A small image diffusion model, trained from scratch: 3.74M parameters, 32-pixel images.
Rows from block 6, named by matrix and row number. Rows with one number belong to one neuron. Each number is 500 + 50 x the weight over its row's rms, rounded and kept within 0 to 999. All counts start at 0. Numbers have three digits each.
# fc1: MLP up (model.blocks.6.mlp.fc1.weight, 384x128), inputs 64-127
# fc2: MLP down (model.blocks.6.mlp.fc2.weight, 128x384, transposed), outputs 64-127
fc1.228:500495478485438481497472458480517440363455496535608534498346526482404581404516536439525534425522562462548567516490563506408481569491534456522493495518422475497415470478574465543531507570521507
fc2.228:496547571503524572483458390452496504403496490469507438509523577554478451533530431506510515597386523512456534489479435534539470480420539504409433505471523425363506477511484530441576461491497534
fc1.230:519560541494501546437476480491499499511457549451503510515480521480553459512490512459477520411414515461506518508537488459457617525498408426553409560467485508553464519545494480577518509576509472
fc2.230:510468540420535536569461499536481501524456580456488496499517520499584434476534468470508479434434519519509489510508524490515583446433543426483600446468576494450420551482523501453471466410519534
fc1.232:440495473501502528494523432481519495373505463524469481450538565497468496530431498587543591502518486415574550388576482542497491511472426484498467537541581367487448463482531523497493470509495554
fc2.232:542432415521551487455544572504389462645546470505590487453493481476514462544498519501496403521495438511506549521517560555581549591474588474509507514523432680496494469513439457535535481492501437
fc1.233:534423496597534462640544498517541472443517488538515438435508539534473514442522481516532507534622469508461470581500536586588484471553608458528505465426502587409565595413499462521494443475552495
fc2.233:519549498540505444483544449554430461492416484527510425470531492516552513433531440557430476467559532510482524471450517532522536502472458458570492457432570469505470566563608594439469483341306416
fc1.234:488496547537520503432480547413463507405541511507527483461437427498435430548487490483515453514521460532439518516485562547554452485467521480507485556567475343551596481445480506558413473557490494
fc2.234:472555507500499487399486427454502576491449413546484480438467496561488581473442551422469449491510456485495443554584495526521525482449453432547501483456508485560454467494534458517417468455417473
fc1.235:528521507493477465468512575556506469461531554475503542433477508599543636504474433562563555495602506595429496523517455513429489610383549458533446418532502558571513465473479636580539530519550514
fc2.235:576554445439458494521480527525472500533509508439536513466449553395517557592521536594491450475536511507430534464490559461534487453482492500500498563468535488499481409471487492448477542458572627
fc1.236:559575359538487494540546524511523487485488568490383584497413523480518570578415475475440482507527439483432536514500535492530412506510554473447472480562591508427433464523542446474529489511543511
fc2.236:429531516431619455490535460435461505494599459462458512463508509420528447476575573486482426510518505473469504552506597382435384477552500472427527457509503530474558458481525466526494607470486445
fc1.237:498530558514415496449508527567479560484545535519471506536424590561439446489558453364533580523463481491462539504444502435506448451529507449554478519412467525469472430496494558490484583518495493
fc2.237:494455552504512520537537436384543500546507510486506472552543395474573479489541503439482464526540460491474536465523502478451469485531395521488487444429566395550542498586449512539593603527474508
fc1.238:510481599494470507579485492482491535466553419549503565498509501445468488414548479504529532478547510555445476589586466510544529475523588576436417506510526478501436448532435539532561469529570434
fc2.238:483488531503535523418467469581522532510512455496511518487565482545424462436409552430509471410510449378406474567573486503427505473494414562463546437502393440541464413455573500490452548459618541
fc1.239:504582524557462498505467406524554500517525472499509470653521558456503470437467541413508488542528481512515513532537552491495474454502512470454464528415572492462516446469589433420425345553560495
fc2.239:535485500435465491564496538449484427493517501507452494562567520521539506600510557484492527451401517546475517503530586477497428577556507441449528496498530508436528485457536408500495533477521559
fc1.240:480550444470496485598520535515498446469538553410480538582559543595434542579461543586448584400504473584508516475438518468558507496604561476488478561489437433468570638492473428601471455505510547
fc2.240:482530496512560471439557442514497442514550516461503569537577504308431533584524530598484430382498597424451518479393472547552487542590403476423579482493494543461510528486490461471571493588485365
fc1.241:411487588562571444412529541475442381529495498516469521443507588512485509518551423555536522592432487450562433510413486498554602406409503491500387485441519511450406526406509534504496552541526554
fc2.241:479394563601489520448556494562594435504496507491508563470590461460540523420475515496550571509464435472549446500475493494448598564540445510531625483440342479541447531443500495498485609445538524
fc1.242:499420548387512421438476412547450532450554497549521489431440490498485422509518554474505515521547546466572492572489509484469475611478567517511487417450542443489491502520556451470425439604518520
fc2.242:580550447463526557447473483603417508490518592443548512481536550431574568471478473546415439560570572450466419438551569459442546641439531521575421481505543515588433457527603501488499494479480558
fc1.244:432493464471425506477455472460485466574515519481474488443617543471407413579450504528510479443481552524471446501493539474418445537416428458483435575382455519488546460436502573498529448475469512
fc2.244:436511469451579445563523551495418504526507503508505485482545545491381518470510431453485445462443578484466544561461516481511462430406490500503498587521494528552464572462469568436555527482535439
fc1.245:527458537478510474494556475473503601559558519476448541489471421463478528604483506471603501488515524476430482470552495471486558413508545439542462409447514490510484481544486475443507528543446536
fc2.245:487500536574496500504549470441554631485567525465574504464493556489535565568513502486490520480480500485513564475480440450554522604477380498478474578448521474409474541494447507539504485376463472
fc1.246:416558454546568552420467457595528487531475591504374551494469517474456483505472502516503538479549560459429493577488583517540511498456540516496489594454541534494479440423523506462377511560572427
fc2.246:430457467619459489496515541473512418552511548469412441391540457506485590549531433429548608528422403520483555458488513602393416527496537536491528508556442448516450541425499531478406485525558554
fc1.247:430472497480607545452428557450430435440421455520416491589450568534522540523552516539484508481450592519520582444452602514487529553476567519513474574515572506494470474492465503534423535522490532
fc2.247:488471478465517533524459456500560520576515448514529490534466560472525595564470551506421431358492436487446589465469410515478430422496451407552482439601476511492551489473534447592587501532534487
fc1.248:462571573426453602548476534606547547499519445514522530484511499551520542540474417449542516581543609556522528423503516431503490490521500528569527594538506516517572447483546471486435521588538532
fc2.248:404509501392544533491453459489468533521557489536486539479574572538482486547543549486639527538501467479438515440522510478492356517497494505559493417486489512494580503415461494534525467444586495
fc1.249:506350507453505472564490451507451490587489515485495597446496486505462474563495482500521557454596493617497519459516440564445501419508459507483487475445480562435372428527532482523593484607471514
fc2.249:525591467434567577539585508515487540565492578465479499401476543540552544460630508499520539574440501506516457493499526514463537440544432493525456470518461584497493538519543463598584487426451460
fc1.250:527555545543541495569444468614491485531535575495559537488371464543518563456485514428469485510550589439442455479466562574539604466418475517567441545455481551568504538498432493462482548514555514
fc2.250:455583471502527490477509529419459533474575587464499496456537563547510577541487550450476548508575482559456537471506540552496568510398559608506581541515541499480524542537513533564489533500562543
fc1.252:430444466491558427552477549490506515545652524456544544531491513447453509587451464447505520541607571433548579447565494486437506396509513432609517514554481525589523394552471505573498495506479501
fc2.252:470505399502483421448537382519552491460583540485446440512532483489510478534479503396541480526627420575457619430443507418500536519490463479567467473537492464388571426530561524493412518492473577
fc1.253:454555595538477530546478524491468521472474522541481502502522514504522505484458532509545600520415520498513554545523566518504496565512381487517465450492534520593570500471587582631552503583568534
fc2.253:453498621533549513476505464501533469528417548497483497528475454515507486471537476538550514527413418500475500545461508431546523458504409481524562486485509477473509496522446467423502542520550531
fc1.254:452487461463520557532481530494461499564576520456520562535447538520376454479455526582496523463485476493576477370479459473487573526488637437523524601466557458482561541493480505483430475427506494
fc2.254:488440426533507540480556462476539488450599471461552537558544484500520482480543484615529490519450508562574494471424605424511509497504327487478498422471495611420562451524555484509559540535455497
fc1.255:544570513412505587530481567458532506443532482606380465498427483479511511564445471479477499519431505532454554615527576408456478498508494490558535498414567546484530353514478525526526405561526536
fc2.255:521472517515457522481560512505449501447490568438533468528436452509560471449429499538500513501565500494524480430489474514482515517441453450427640545548463519550504547420514534464499464592570502
fc1.257:458359437463449509421499559367521474591541425492504507419446488533425529586468523434477558535579464483607475455468455470503438577448524474473485504488488519597480415497518517519542485538483528
fc2.257:521386511541525531524483448523465440379504417496440599488483470506507520617473568384549463497533457428547433536521475442550495420622443503474486473518457515416525395468505545501447504528522550
fc1.258:505517472468556563551483469513509579491502378482418525474491556556472403391482510504467496557473536582447459567602425425511437438572545542472450495478538474512584438611506520493470448590494456
fc2.258:527474522493506600513548468514550556473472423479574434519491469501489467401454565488499531510455484502537478462427490602602505519522462376415499525529413477534510436462461510484483463499515360
fc1.259:568607495492496447438496438620544490540485423407524528411607499533487433566452502451523435502490479489495396525580491436421554548555473528491554529549502550458511530475560456587519433457529496
fc2.259:427498571467490553571459474575523469564505521452479516506434614514483552493480512501570540462578467421447642500551445556509507401453510531516461465527454548448564530508518464525539480539521521
fc1.260:499440461519510550550521522483545453494472526532489566454460484476489634582421534474482388533559478514458558497551465566589539490463553592366501524534612492425463537558488504475539443456490515
fc2.260:503469492380475487525413583583322465515508504437495458403589488419553502494526431551468491538544489517555441530536533550455564468446456620447560535519484474494547554543489493540452513465494483
fc1.262:382390436473426519437507527542472531527579516503487555509487506581419466481500509456480603534495521356486594440453484481529480519490424491519487574450544467518416523559474546537555464621486500
fc2.262:498426405511505540519502504331478517563521469532514508478506467482516437470477530480524343564428469603426602469499483535423486522507545544507508402433434535509475619556478432564448505423476475
fc1.263:458447559441493435423509489554446483467495469476545430448478496457470426495488486439523518459596598443528475576489501464463564558564425438522514530472540480592562551452546454471445496476448511
fc2.263:524510531486505468569571532490545460543462450532494456506452429507525450475546512428499482470597468537657563493478466422568492511556561494504427438525502489364531556511411486585543470424495524
fc1.264:467398480615464519517523540644430488476497517534519563490475474519497535480512426476464504479443477480391508531473531509561497547540438564456529597491595501443568539490471453490582379480480419
fc2.264:441430491558566480536486573435600499470542522480522428504505511515516449473503515442487570475523581514461458494527458528436428506502461613558477457525466505501390527502467611438456434455468590
fc1.265:476542516463467555473492465611545516534529481523429455525562472451562512516493375489489529469586499571453602540539450542502505524402521501531497535569465475515572474476494406562522460527547566
fc2.265:532510666507392474464468472379507483510487461540554512548504458470493508463448561477526554529556481488478520544467490516522598509441490544514428470545426507451549498545532583476492478524614510
fc1.266:422581489465472519469497486556530389502402519437430489569441597526399500502502533521490485414436524479370470472505476522534470451546563410489531511536513545556527456531565496483503475493447434
fc2.266:503572493506520507497487504502456468510438466516517469583523459475395495525495458553435526428375449509530489491471560599561430473492479442491516399494450436453430496541424525544517493569429452
fc1.267:483463555481520487626517528521494563389569497549531502441574491473468594446564512514526620423585540602488552544566466548588533504525572544495474526506407489388537542543452506515533454447559500
fc2.267:482474454548492476447470523533569564612456534441476464462575474572548548462510486555515426494483497437497610422430542523460486469565484534466505472544645463489480540523616542493434443491492544
fc1.268:414478513427584549459466419526501433493448423579496449562498497559548492507525493461506481524487546567457608443464621607554486526495599472562488534483602541401546462478519474531439490474508510
fc2.268:484465527516489500478515569553566473563435432566519505510420549490530494383505470528402459528429480514518607426432395607492487494537442490530428525454408481514495483489541492527461520514432410
fc1.269:534427536517437423477538482472528519514511503437609461450508491515514524491625463482533507478531475480461461569425521600470518575454507556463446563434543524515452522401440460509481586487501558
fc2.269:447519448491480552565599527524504545485497497511481489411564553460516486477490491539604447491508413549516448507463501519480394441531502428472504456456450515510456571413474440464459545573436401
fc1.270:534526506537399466560513495498573468479512510488430497477534542380486570628379523548496485453563527476473646457531484522571492479417552500474499501563547500453425496500501536484473521459492576
fc2.270:507464502542467487562558527551572450539526494533553517477583490446568529495488494495437523482564475529543458543456532495523595520514531397507375457481490485571518571613519573439539465533461523
fc1.271:540476532427516542502507529547518442553556556558535493533539496481523559540478495473579452533532522480496535480518524521544510404527501367448507535558528486388474449508545388565411490497579503
fc2.271:527513533425474528512520461457460457508511540545470509497492512497470561543490529467569533501494518502456537506506462481488513568480491337453522478542462488605486429503456594415565482504605490
fc1.272:491514508462447539557487434534535534534537410497574467570490473417446403419498528407479462430537519583512477583519548603587524577579407470497526570520482517522555511480529436499541549475524527
fc2.272:530437565541498463492520523477445599509542352491529428483545482491452556502544443470421536507466480519625549496373553544576564494470547522504541505528559530493551535514515528528587508501510517
fc1.273:543387515435582516464452559539463458403526472433503537427482504545498550521511526489546573479479617539507513550495629581542603544418508571538502563620413560479480534489420525543506549469451497
fc2.273:494449458434509515573486435448556444533521502420534556427480527521529548534461568577525409480432420419446590523553455500455494511421499525518579492655537498527503494501593462523475568501504619
fc1.274:530531454463462420488533503489582529457496550528569515531464482501503454486479529475432547462528485471536493454486479409553439449568459500491535513423474476428467450440509469509476503463577464
fc2.274:396479540490521552470398510480571477497561469476515525456537503360573504517535540531394511547574479572497487480448564560498512560409536513539567472497472538516498502445529592601498549470588508
fc1.275:435530571514522481559510503489532645407502522538470494502605530450495582445565517489533600408497448567525589538535403474524508581521472560439484533552365482574544523566504430561584448459521538
fc2.275:461562515503502437521550549553448624524477505471511416477570513480534472547546504437493450469428557425479574501512566516503474539529500477458567493528580513454484472505541605465460468517494417
fc1.276:547515488539526455512507349560556467548477521453572527421463453620507444476474529491512468572555471505495495444554566476472541471554531566513434504411489506556514596495530380612583483522424510
fc2.276:542555511510595413437492556473466471466499551489382537432515572438529469505523516513534578534526615425409429411574507428480462576619465423564558535417493574527539513456454544390477429459438451
fc1.277:493456486564486430517499499457473434562474521464385489528544559510486556500479451567516456590409477455546493394512429399427552504491460516439463461458573506510451515442616483586449511607530541
fc2.277:535362437509533429377502477464456550421438477464638428533504482467526613435518505489482514430466569507547493449552551468569523345478557513493489525419465486526481512522365490535527534537441482
fc1.278:433445540522408506505390524526438504446494543485435481447558427463522434504508546532527461522395443488444483502546549466471552553539509527512504531531518436533507521510516486573611508531484550
fc2.278:380507517517507537480549512500584495477524482551569501476514504428524490481420567486366461573494581550524497487444538479399562566477477522537569548491449539513499471508466518495473538474453510
fc1.279:523535549561542430624487383528570530483450491556492505483476467537515519517425454495486401581553427495468511518513487462487495503501537482510484454384574492533588476476577400543547432498514561
fc2.279:517532611552519433440453475495507511495467407550512390502448499503505501398515454540421588557435603505523439458480505536582496481542517454461520522421449525430457503461511516475461464448428445
fc1.280:499594468467604496482484527558425441493455514433408511469569405513449442381483483412564458486473418494530438529516482517519542431556536514469480530542667513448481493444481529563474522460516470
fc2.280:530601511499416495472487409478609438487438514453587519513610573474443477428493485468507559472466483493551483578552482535505486565515495490444492495554418508495518459469487500350479517581529446
fc1.281:553492575465488511458501423512487457494598504494577510481494573469478497501528514556479536501494420582497440469508487406636500472486543534481546540472489489420471550425453515530510477564555437
fc2.281:510520521453517515514492591509486511571549504495346440483524465469520544573447503505484440447476524508466385501526544414455527511544467514501470479512537466632550469389632440504536466401493555
fc1.282:512498548565575504462486470516478546615551456509470483526429564512521508540525523543624476468481434562444520444516623536481504470514486445539439521544487557529542501563443543527524564428579549
fc2.282:482500590566460518507472485438562510465550513469533515527523422513479503490569626535511512475579530512529507458544526482468470520539578424497486505566467526477461455563539571556549552575509413
fc1.283:519511483543515474475511551569561439472494649361571598536483482529563492521456493481520507414445499534544520547532541514498531462483528543528392588478547512485468495434473473525433422583600537
fc2.283:580544502527481489545528492392474434531474549369456523525513546527568482506557505489493521380424508399541526541560454526552536508483469580515520438507474497546457512433516560498564374395530534
fc1.284:416515475332422413484518439498516458570512592490535564444492566403373485569587485601435527520460400551512471552506490541441565485549567488488523562527576532463511561506471515535436480465572500
fc2.284:480446495339505507434512558524470451518504575464516498489471420636347486557426514551368470557447593430498470544568488507611512494508453546498506467551466491563509638483520506455541446551524500
fc1.285:535486518563438483450524512459534546469558397476443469500372540524461463442552566579575487573509443485548577439488604507505448566412477514470571526487487541542457459441493537526559441547504556
fc2.285:450488524547614503602562501521478584496535426530514472483463513501418481456482425512529464543571502549547549411542488532465417446463535523480389454491502509470376461404518418465459456490510415
fc1.286:459536458536512513573494444473559519369521407527479581529417495513451486454537510465538497521487549542499351517522377445483511517515428459593477440502491465524530491493367590475472483470488546
fc2.286:438624426541489629434508530437489441628429508527519604518466472516525488418477516535482493545494504415468403504507605453496568426520554471523492465586521468457460532499606565495488499509544531
fc1.287:537446485481541552479497536578489501533423478511545629505480419516479514508526498485486566493425464539444493513440464468534503501479495486395470513466508466370512516492496551456520469539492506
fc2.287:492605474504576460480471529558420532536583591494532445430496497418502451501487523546521462485577438463566486568558504426554549522519495520543537574533534522429526420434483487532541479541541409
fc1.288:488583508473519461543561517511596540465552425468518565467490475517451436508636454473495523568550594525524483550460500409463573457490460489561511449558454453467540420442540506464475518525502475
fc2.288:460529490487544385528387585543546520508451539653612403463512454460438490469462542496549568583526562482475480519453518517433551550553469537516469542489393542567550473460503477517458501562572489
fc1.289:446498503436467515450485487559511548396526558467430516458420454488457548521515441343550517470471450524495455507520508568549516459481498488529496503463529501626496629433566605496474419456483517
fc2.289:447491567491461457519491559455494418445467537455422509578499480469474450443469429465506592529533563433475545543517393444514508511584506556524471535518494507541431466443550418497483509609421378
fc1.290:490516582550527474478488497494366544489443467457548442437507550422500499539437431488575546452546551503498527544512547466417527490571617468554476474475541515605631485431593502464525491433539438
fc2.290:533582527503480600392517519511457568543437518541558588551556534556570504466547491579535478471377593425465418514505566522493548474540569455529491500560549543603477616524602484509490496503487554
fc1.291:517359549543506553522473609516532505517564522475461481478482577554506527545491467569512542591559590538557555544552562558485493446525508463579491575597513582470586400460498486507519437481482540
fc2.291:477364532569501488563428411520489514495500521374508436446535427473483483457518504605444412547478453459545538541493465564522467510494483492595505399507530472446482416481540502499518428440442415
fc1.292:524451512557513458501480423495402548517528421489530510551413481509472468555488438510487734537473460436521459510562494479517508556550479504583486465492505524571578434567455620536525502487516574
fc2.292:581444504562426503546519519466487409534518501591444551482581501484519500531610552484449450500561472497480474479568542415473546494502536476381517445539458501507615487514511550540462559547482522
fc1.293:626438609438502554571495475564500520510430552497586524524542445547461497452493552496501540521548503411465487509503478508509595625431493447532518495470476484624496484485500416495547481504466450
fc2.293:568519582461549543475475478474569486446464482498426497458487542516429438398552466499452494508596433582455445529512503494503648405405519433541482550388502555490505494490481537483549492498464585
fc1.294:510423499575506594609493476475536479471595508456598428520441524406464521335553486476483560488529473546567539484561531545584579515541405588523491485483422528557604453519467480541451527512513517
fc2.294:529501583497486533499552460524546573522526450575402541502443479575538564484559457515454470513569521541605560372551479519490547452482548497533343406500578481469454495540475521480539440518449482
fc1.295:503480495548439581537517542580497489524425536526576573450435613477517580540379456450526425516527494511457587498538469489540468534452470483380515587490537444488436521508493486467492553374436584
fc2.295:506476518495494566485522486425548486504408410510507515489502475480508542542580498403430552522500557426442556457506573458413469579466430490379440429404494568570383452502487492448524558551459478
fc1.296:509443402440473560547474513498453441473575449472499494546523484525517492559556408485538545509550599468466528499502563556550456465514511561469494434640464473405535535468444476471383461397493535
fc2.296:492514518471559572491440470433559537489519524463436598531508493490441486501452455500506435501524384521513555449521467495565540499450568559455483470540657492426488530453540490475553424476586406
fc1.297:476543428460509418546489597570571473471440545381467479544481453509432403535446586435422534491483509454517525589522518480496538489452532515496467496446496540429511494436523437618458528530488546
fc2.297:509535389463537459467482417433533398488482456424562501576479502505424472525547391489412551436475448561487524552486499454592572560468482535447579482470483502532570460442481531322545517471507491
fc1.298:442586526454533530476439434500496511382512473566594441474526526498434494481507513510524507578518565529474470541428530502528491420458522472484490508503399562418533461454420463500604417489445470
fc2.298:477434484520471419428436461561478495479473376548574491455471503530464582446475515395549541423546547517451493538501467534483499454455472409441619512430478567481477502534441496499515612574453521
fc1.299:534519463481510572555541450523544493509517534450485486574536591617496464459498485473506637523588468485539468552500494540557554499550535557515404471419422514540455566478499407535519471523380515
fc2.299:458475444536547540492508471503585495503572446542473453562468483466464460470568481500501487437550504537513511457419498582595599552568506470507545523432576489474444472480478521507554400540294457
fc1.300:581506507547457549410489465440517392565465435441474455523477513534509431519478468516543363606437536457493513416479518493474514489482469458503500423493595522557535488416520478480547541607471476
fc2.300:546539456503544502541500514544491449465430484425526444527577505458479456557504489508627547551441490523485533480442488624575553501480498484565469538504430458471512462436540549501507565424503552
fc1.301:517469581524517625470523447491517399537497442539499509549566493507454576539546458386568520370532533427526499525473437575451536417488416582505463402458439603507472461491476513563494482465503464
fc2.301:519503495505482549546532558492507365469577417497478560481542440491579534520570512412476476525545474526549457482533587586547479597525568531461432523447466419502481472584604493511515478538545395
fc1.302:430478529496513462509473506527468536473515539472483464455543429436426498591479540531488546536537455490416575542503578586469503507403284423475490472449488508443558484523512452534494470503482502
fc2.302:550524504495494527498546498489466424426443555494441476418431626528490484465462451534463471464479368516579411515555498439547536493533361510517506455519506507507387485512504577443506535411545563
fc1.304:570535530540547503591505474547517518465495484594485489561461531556442507516569432482581470476534531617521484551542554498444573391471499486485464512452536515498594552567413447497449569527594509
fc2.304:561537420524491472434496524454490472594453468557492474531544521438467535517513512519522509495480516442533457559528348497573514550479543550465469562487420447466511443563527582472557576460479469
fc1.305:524509504576583504406463458546509555446453491479465519461531500521472576560456500416530509492446427460501459494572575581470609534468492552571434429498584567475478532451462465474486507458515524
fc2.305:529482501572536541519551442515486571501481501560506537537485514537494616574473515518418398582426541611537518448466444584498530462487539420500512576432541453506496453471523563507526588497535456
fc1.306:538472521451426431593502527433526682458432480490507583483570470612457477477544494495558412614507562555504431495475556410510450514466477495541461542494484406451516465497465513494484449546482537
fc2.306:498528543448502409510575544548546614452429473507473547540586485486624442509520497493498520556492538434489469478515482401423492485504473432512475435528451538500552563556524503386431480434491545
fc1.307:552547422427499600553441472376501479473532473589443449538426447485501544568452457526518506549467498516382604623572549499413465516539528515483428483481469541468504416495492463535475438575450464
fc2.307:613558414438503600470366520572518463532508439530578463575422560487425527499476588467518528501484531435442531569593483455536410515520471539500495455481412526513523471584556518515486509427488569
fc1.308:451496563499541455580580523496520540488350556480536536452481440563462437507620438524571557503509564473437466527432510465522519563463522536575470495481477532503551473421510496599604590518401479
fc2.308:481477536530540483492544496529541565507412529452408543433533588504435453493370555464553528474497479482490436476488565457503468464466503524597445538468529515504569521426493470441478599486398546
fc1.309:497431519544519444515488429517531488422528530471567518533362506487451600360539474507567554532506442491589522561508500590493597411592455523517462515509600492529503482493466435478407561465485542
fc2.309:488439478497471420508521552526394495582496447465399456571418605481529649334490486494464393503550487546522530532520461523501452526577552484452474514508498495478481486543518615443548581505503449
fc1.311:454389598505559443475491508461486490439404507472417524490481534629451517505601487529545440538483609567457503501431592416565514616417464587481443557516505499544501601536495428505509521566465471
fc2.311:488441580458470437533433501646561592451463509482519525447461480481555526520478570483473509567443399419458563531562452373372520382500530510517539523565412580528577515535465526538509531431572502
fc1.312:524573489508448517496535445544523519528522478452443475547472529466487565488462485541624406472508431455482618456471638465489477454537456454542515510430463489471482481507461538446516503529518502
fc2.312:530430585527544476442569533545387522600556498541459496522426410480531537556540535451606403528388515509530456440434520522468444498511523446513544493508528478477519519465504522555509472586565559
fc1.313:462505480482499410522497460517535571372471510550582502556461502504433566403544506541491569479535592595487423478516644497510505439512384523473478458415529570589453437570615445520406522518489507
fc2.313:481493464553483555554522496526446570394569426442480443458536474555506480559515422547437493579499501511604555537473558500500486430536442555498521412495515542512467560519507406568456545472485524
fc1.314:464577506538483515494482545518542507419321507507588442522464457539459502423491550558486527569365476447488543534510567423534451581379528524513500465515518419451617472422563459562448518507516464
fc2.314:558564425521514563589535483559428548565421543499441442516487551476531488456473519595512493569410525545499527515531467450442522441406451501573439503468524594596593543505460549486523533514467500
fc1.315:514515463428461414452466455519528524563553546442544684446443440553447485512491480539475472493518413509489433505489519580479467482454528509476501524532596508533486452528456516427392485472532532
fc2.315:565430507504559506559540567475431597442550472532434543509477483567558536521409548487466482508455614573474484518533515516536531483476520466519548551515476489468433434521485459613547589463551535
fc1.316:519513514501431594481403506532469522477529610456563511417513493544523460488507557501525570569523517558492484474614507488543545561490460477512476477492519509491455484474508450577523515544474452
fc2.316:481527561555521537496380536429460609526458432487544532423510597457504474492545485558434517530572423490477487478612489515482586451517507487476575460571478501449520482504485566459376473569538486
fc1.317:483457511529480512432498476511437516533556523489487499564554405489457494439550496574527635416460497462575404517493579513524489526563519454589492490456487646516520593486540540532539437622523479
fc2.317:521489466558589438485486530568472517568496524426562559508568477443526496526493499486447492457551492452514507559432607561538611554451458519545468561500470558612563440529523504428582470500482597
fc1.318:465489509429489521511501482463579497515478496450437549507520490585501465493496552507497554475528543470432484509460580479545450552468485415575546514465497490517452580526468555628574547479576590
fc2.318:463505457440640572555529525563494604507471401485570522473502501440443460458493550520408452498550464496431498369456498528485503433503498472570498517526509496497500494498500441487464521507565381
fc1.319:522533504395595528474498495598504543435494494465441528436516437547451508467447510412573578355463454507474482482550522575507523578434549582522575581614541550446541444523452418482548508439548496
fc2.319:583467476424465503492531516385459572565561533574564524570526519524547536420499534477504503432452567509521491452503531534481496537423479582504384428567487411462492392476533558499419499586511581
fc1.320:614446508465452618530463514496490403521600469568567508552538487518487519472546494553513550473554589456469584502530461511560528542562447560472506459515460469565474516479416491556450480471528429
fc2.320:546436432458532625422443542523482455540501528474407565525525480485485550443469507501555540525587449450474547482496434481480485468545477506484530512507506447527542570518519442443509524489545592
fc1.321:508552573494460514597469577459541633626403442549493411458499474480501459504506510545436464458423539454513573458482642566528503429549419513559459551496518333519445465494446600493498521538525547
fc2.321:545483537534477488499488561464500612392414481591431409534557531505530393521423558535469505436404521526541610443523354555485505549575499464471499377491497600537495453477506457503512474523502430
fc1.322:422534551509485467474464503585525523451493497509441497462550623553470462587520439403547491559565646478439426580472589475458489482469516479433459543584546579509502580460446446418490474448512520
fc2.322:538591570455584533604498476478548587492502475474544526535486413463534444573528468422463417450498421506526523459490465442554510513434505490479371487544503447463443544562568549517568461492443478
fc1.323:516624599442479455429486584453568555415558391484410523472483562496544556423512510587530492467467538494463471448518455574535442515549587533537500495438564523430554509497545531584547509542454437
fc2.323:546587503430478386607459505516460489580571457453575552538424456526529508413432513558479485443460486497490485417495557543491549479590470568448536522406531473586538453488462545511511491484422546
fc1.324:501524513497530512516505480305566534495497462514450434418478476475477549587465529528530503546587484519625482501568505509550463568530461464475479381527494359534442374482518504510507495468531598
fc2.324:483505503576507445508519521606535484478551504524462533441501494572558524553525498419472578518566526441598438559516516456522553503538535530512487577550491581458488380504443617420537539506455496
fc1.325:465531495503520477561485550471523460500526481584454528381432531548540528535429542631459545449512621402549468479499544525409466498508528514458521605471526487512525524534445390549536543471536492
fc2.325:482529451538431459478462442539486478461522505531534542488473507465547478518496456571384433437517339536498448532489500405532493532513502449447527477448513536505547505561586531363424563513515544
fc1.326:466482531386548512413338508504547527457401528527536517505610501585540483527533542525415420488486459481568525483480448367538541489433466429519586579400492455522478561497491503519468468483460544
fc2.326:530492626449439517578476518508442436532603425537526505572606477507524601541490469457504585390574530474534523420530506528448581575489553460501380426463532496499486529529507493552570422544459476
fc1.327:467474535471489552538481495503547542471527469586572488514494486440421558457531534531528492451610596503484501538540475579448468378416462445445505454478441470530564500479567447519554462428527448
fc2.327:550420539485538506436511489552525470500549590542609570525570485495441448590498478568525501412563519409555528500437509497490481447480444498445531487517505421602557610430525489475561462569592542
fc1.328:447465562492477569466496506503454447459524538606488447576500461421453531548549472448495560509509566481524500567527550535505484560580427502559534504497459544467425521484542454426577430535425610
fc2.328:596528560609534559491523481534553583556476433477447524474504396533579533488577519595446403567543491472591537469585502545410558392443514516543490498530476496526555501578487534440504485484544510
fc1.329:491564534438541477390485501421445540565540527453530550506376481497479491401508551512502496529468546501481485443462336499471481504450481522491458620454500526452399479518581551508482427526426441
fc2.329:544427525441438479448536488544458535542540478533427451454463451560562484439551452523499446614611567426585495450493400449503509507498463549475450535422535525526487460509572486517521482499473489
fc1.330:554474494486503391451474470583578435576514497489528482424585515556502457565501507506559395498560425452450413497515408430484512553514426515506531484529441477524493543464536406711508489471455491
fc2.330:543530478558518431459490385406449460469541512467480448518512448500479521578469511545501602533510587479485388504491631516541571428523576509479524529553642531431476445466451493404502514454456534
fc1.331:566483486457582560588515501452574589483466559522402534482482454585468489551484459541502518473544574449434490511473558592495517475589536482499492566540533546555523479553490478546619542470536496
fc2.331:537502479527450494441512634456485549487414570463553546534446544326472516572502509518528541483488439525435543429461425611554512513570510534538471496525516491471501445495474517373492467517480521
fc1.332:461506526488525515542451533514489570560546523444574562486514519398471555539369491514508360571570484508435518507562487504586502528501539486400521479510491536436462542509412413505448557410476593
fc2.332:562523539581538524521557563532511510488468443515498493487530509437556520529465545439490505514486478469557464477524546417481512552519473546549435573425544511620438501569562497498558521461460556
fc1.333:459506463509597451565539515508533446360579487431550538602610515476471531565463509455631507496571506491476576457599487555500542439511500455588510513612551467530544444480511532498522404463486470
fc2.333:480551435500468465428557473521506437617533533429458473473630453465518497498484465500494479494572502499498612498498586552511551508465548477530564427606439606441540435548482531534443497557499501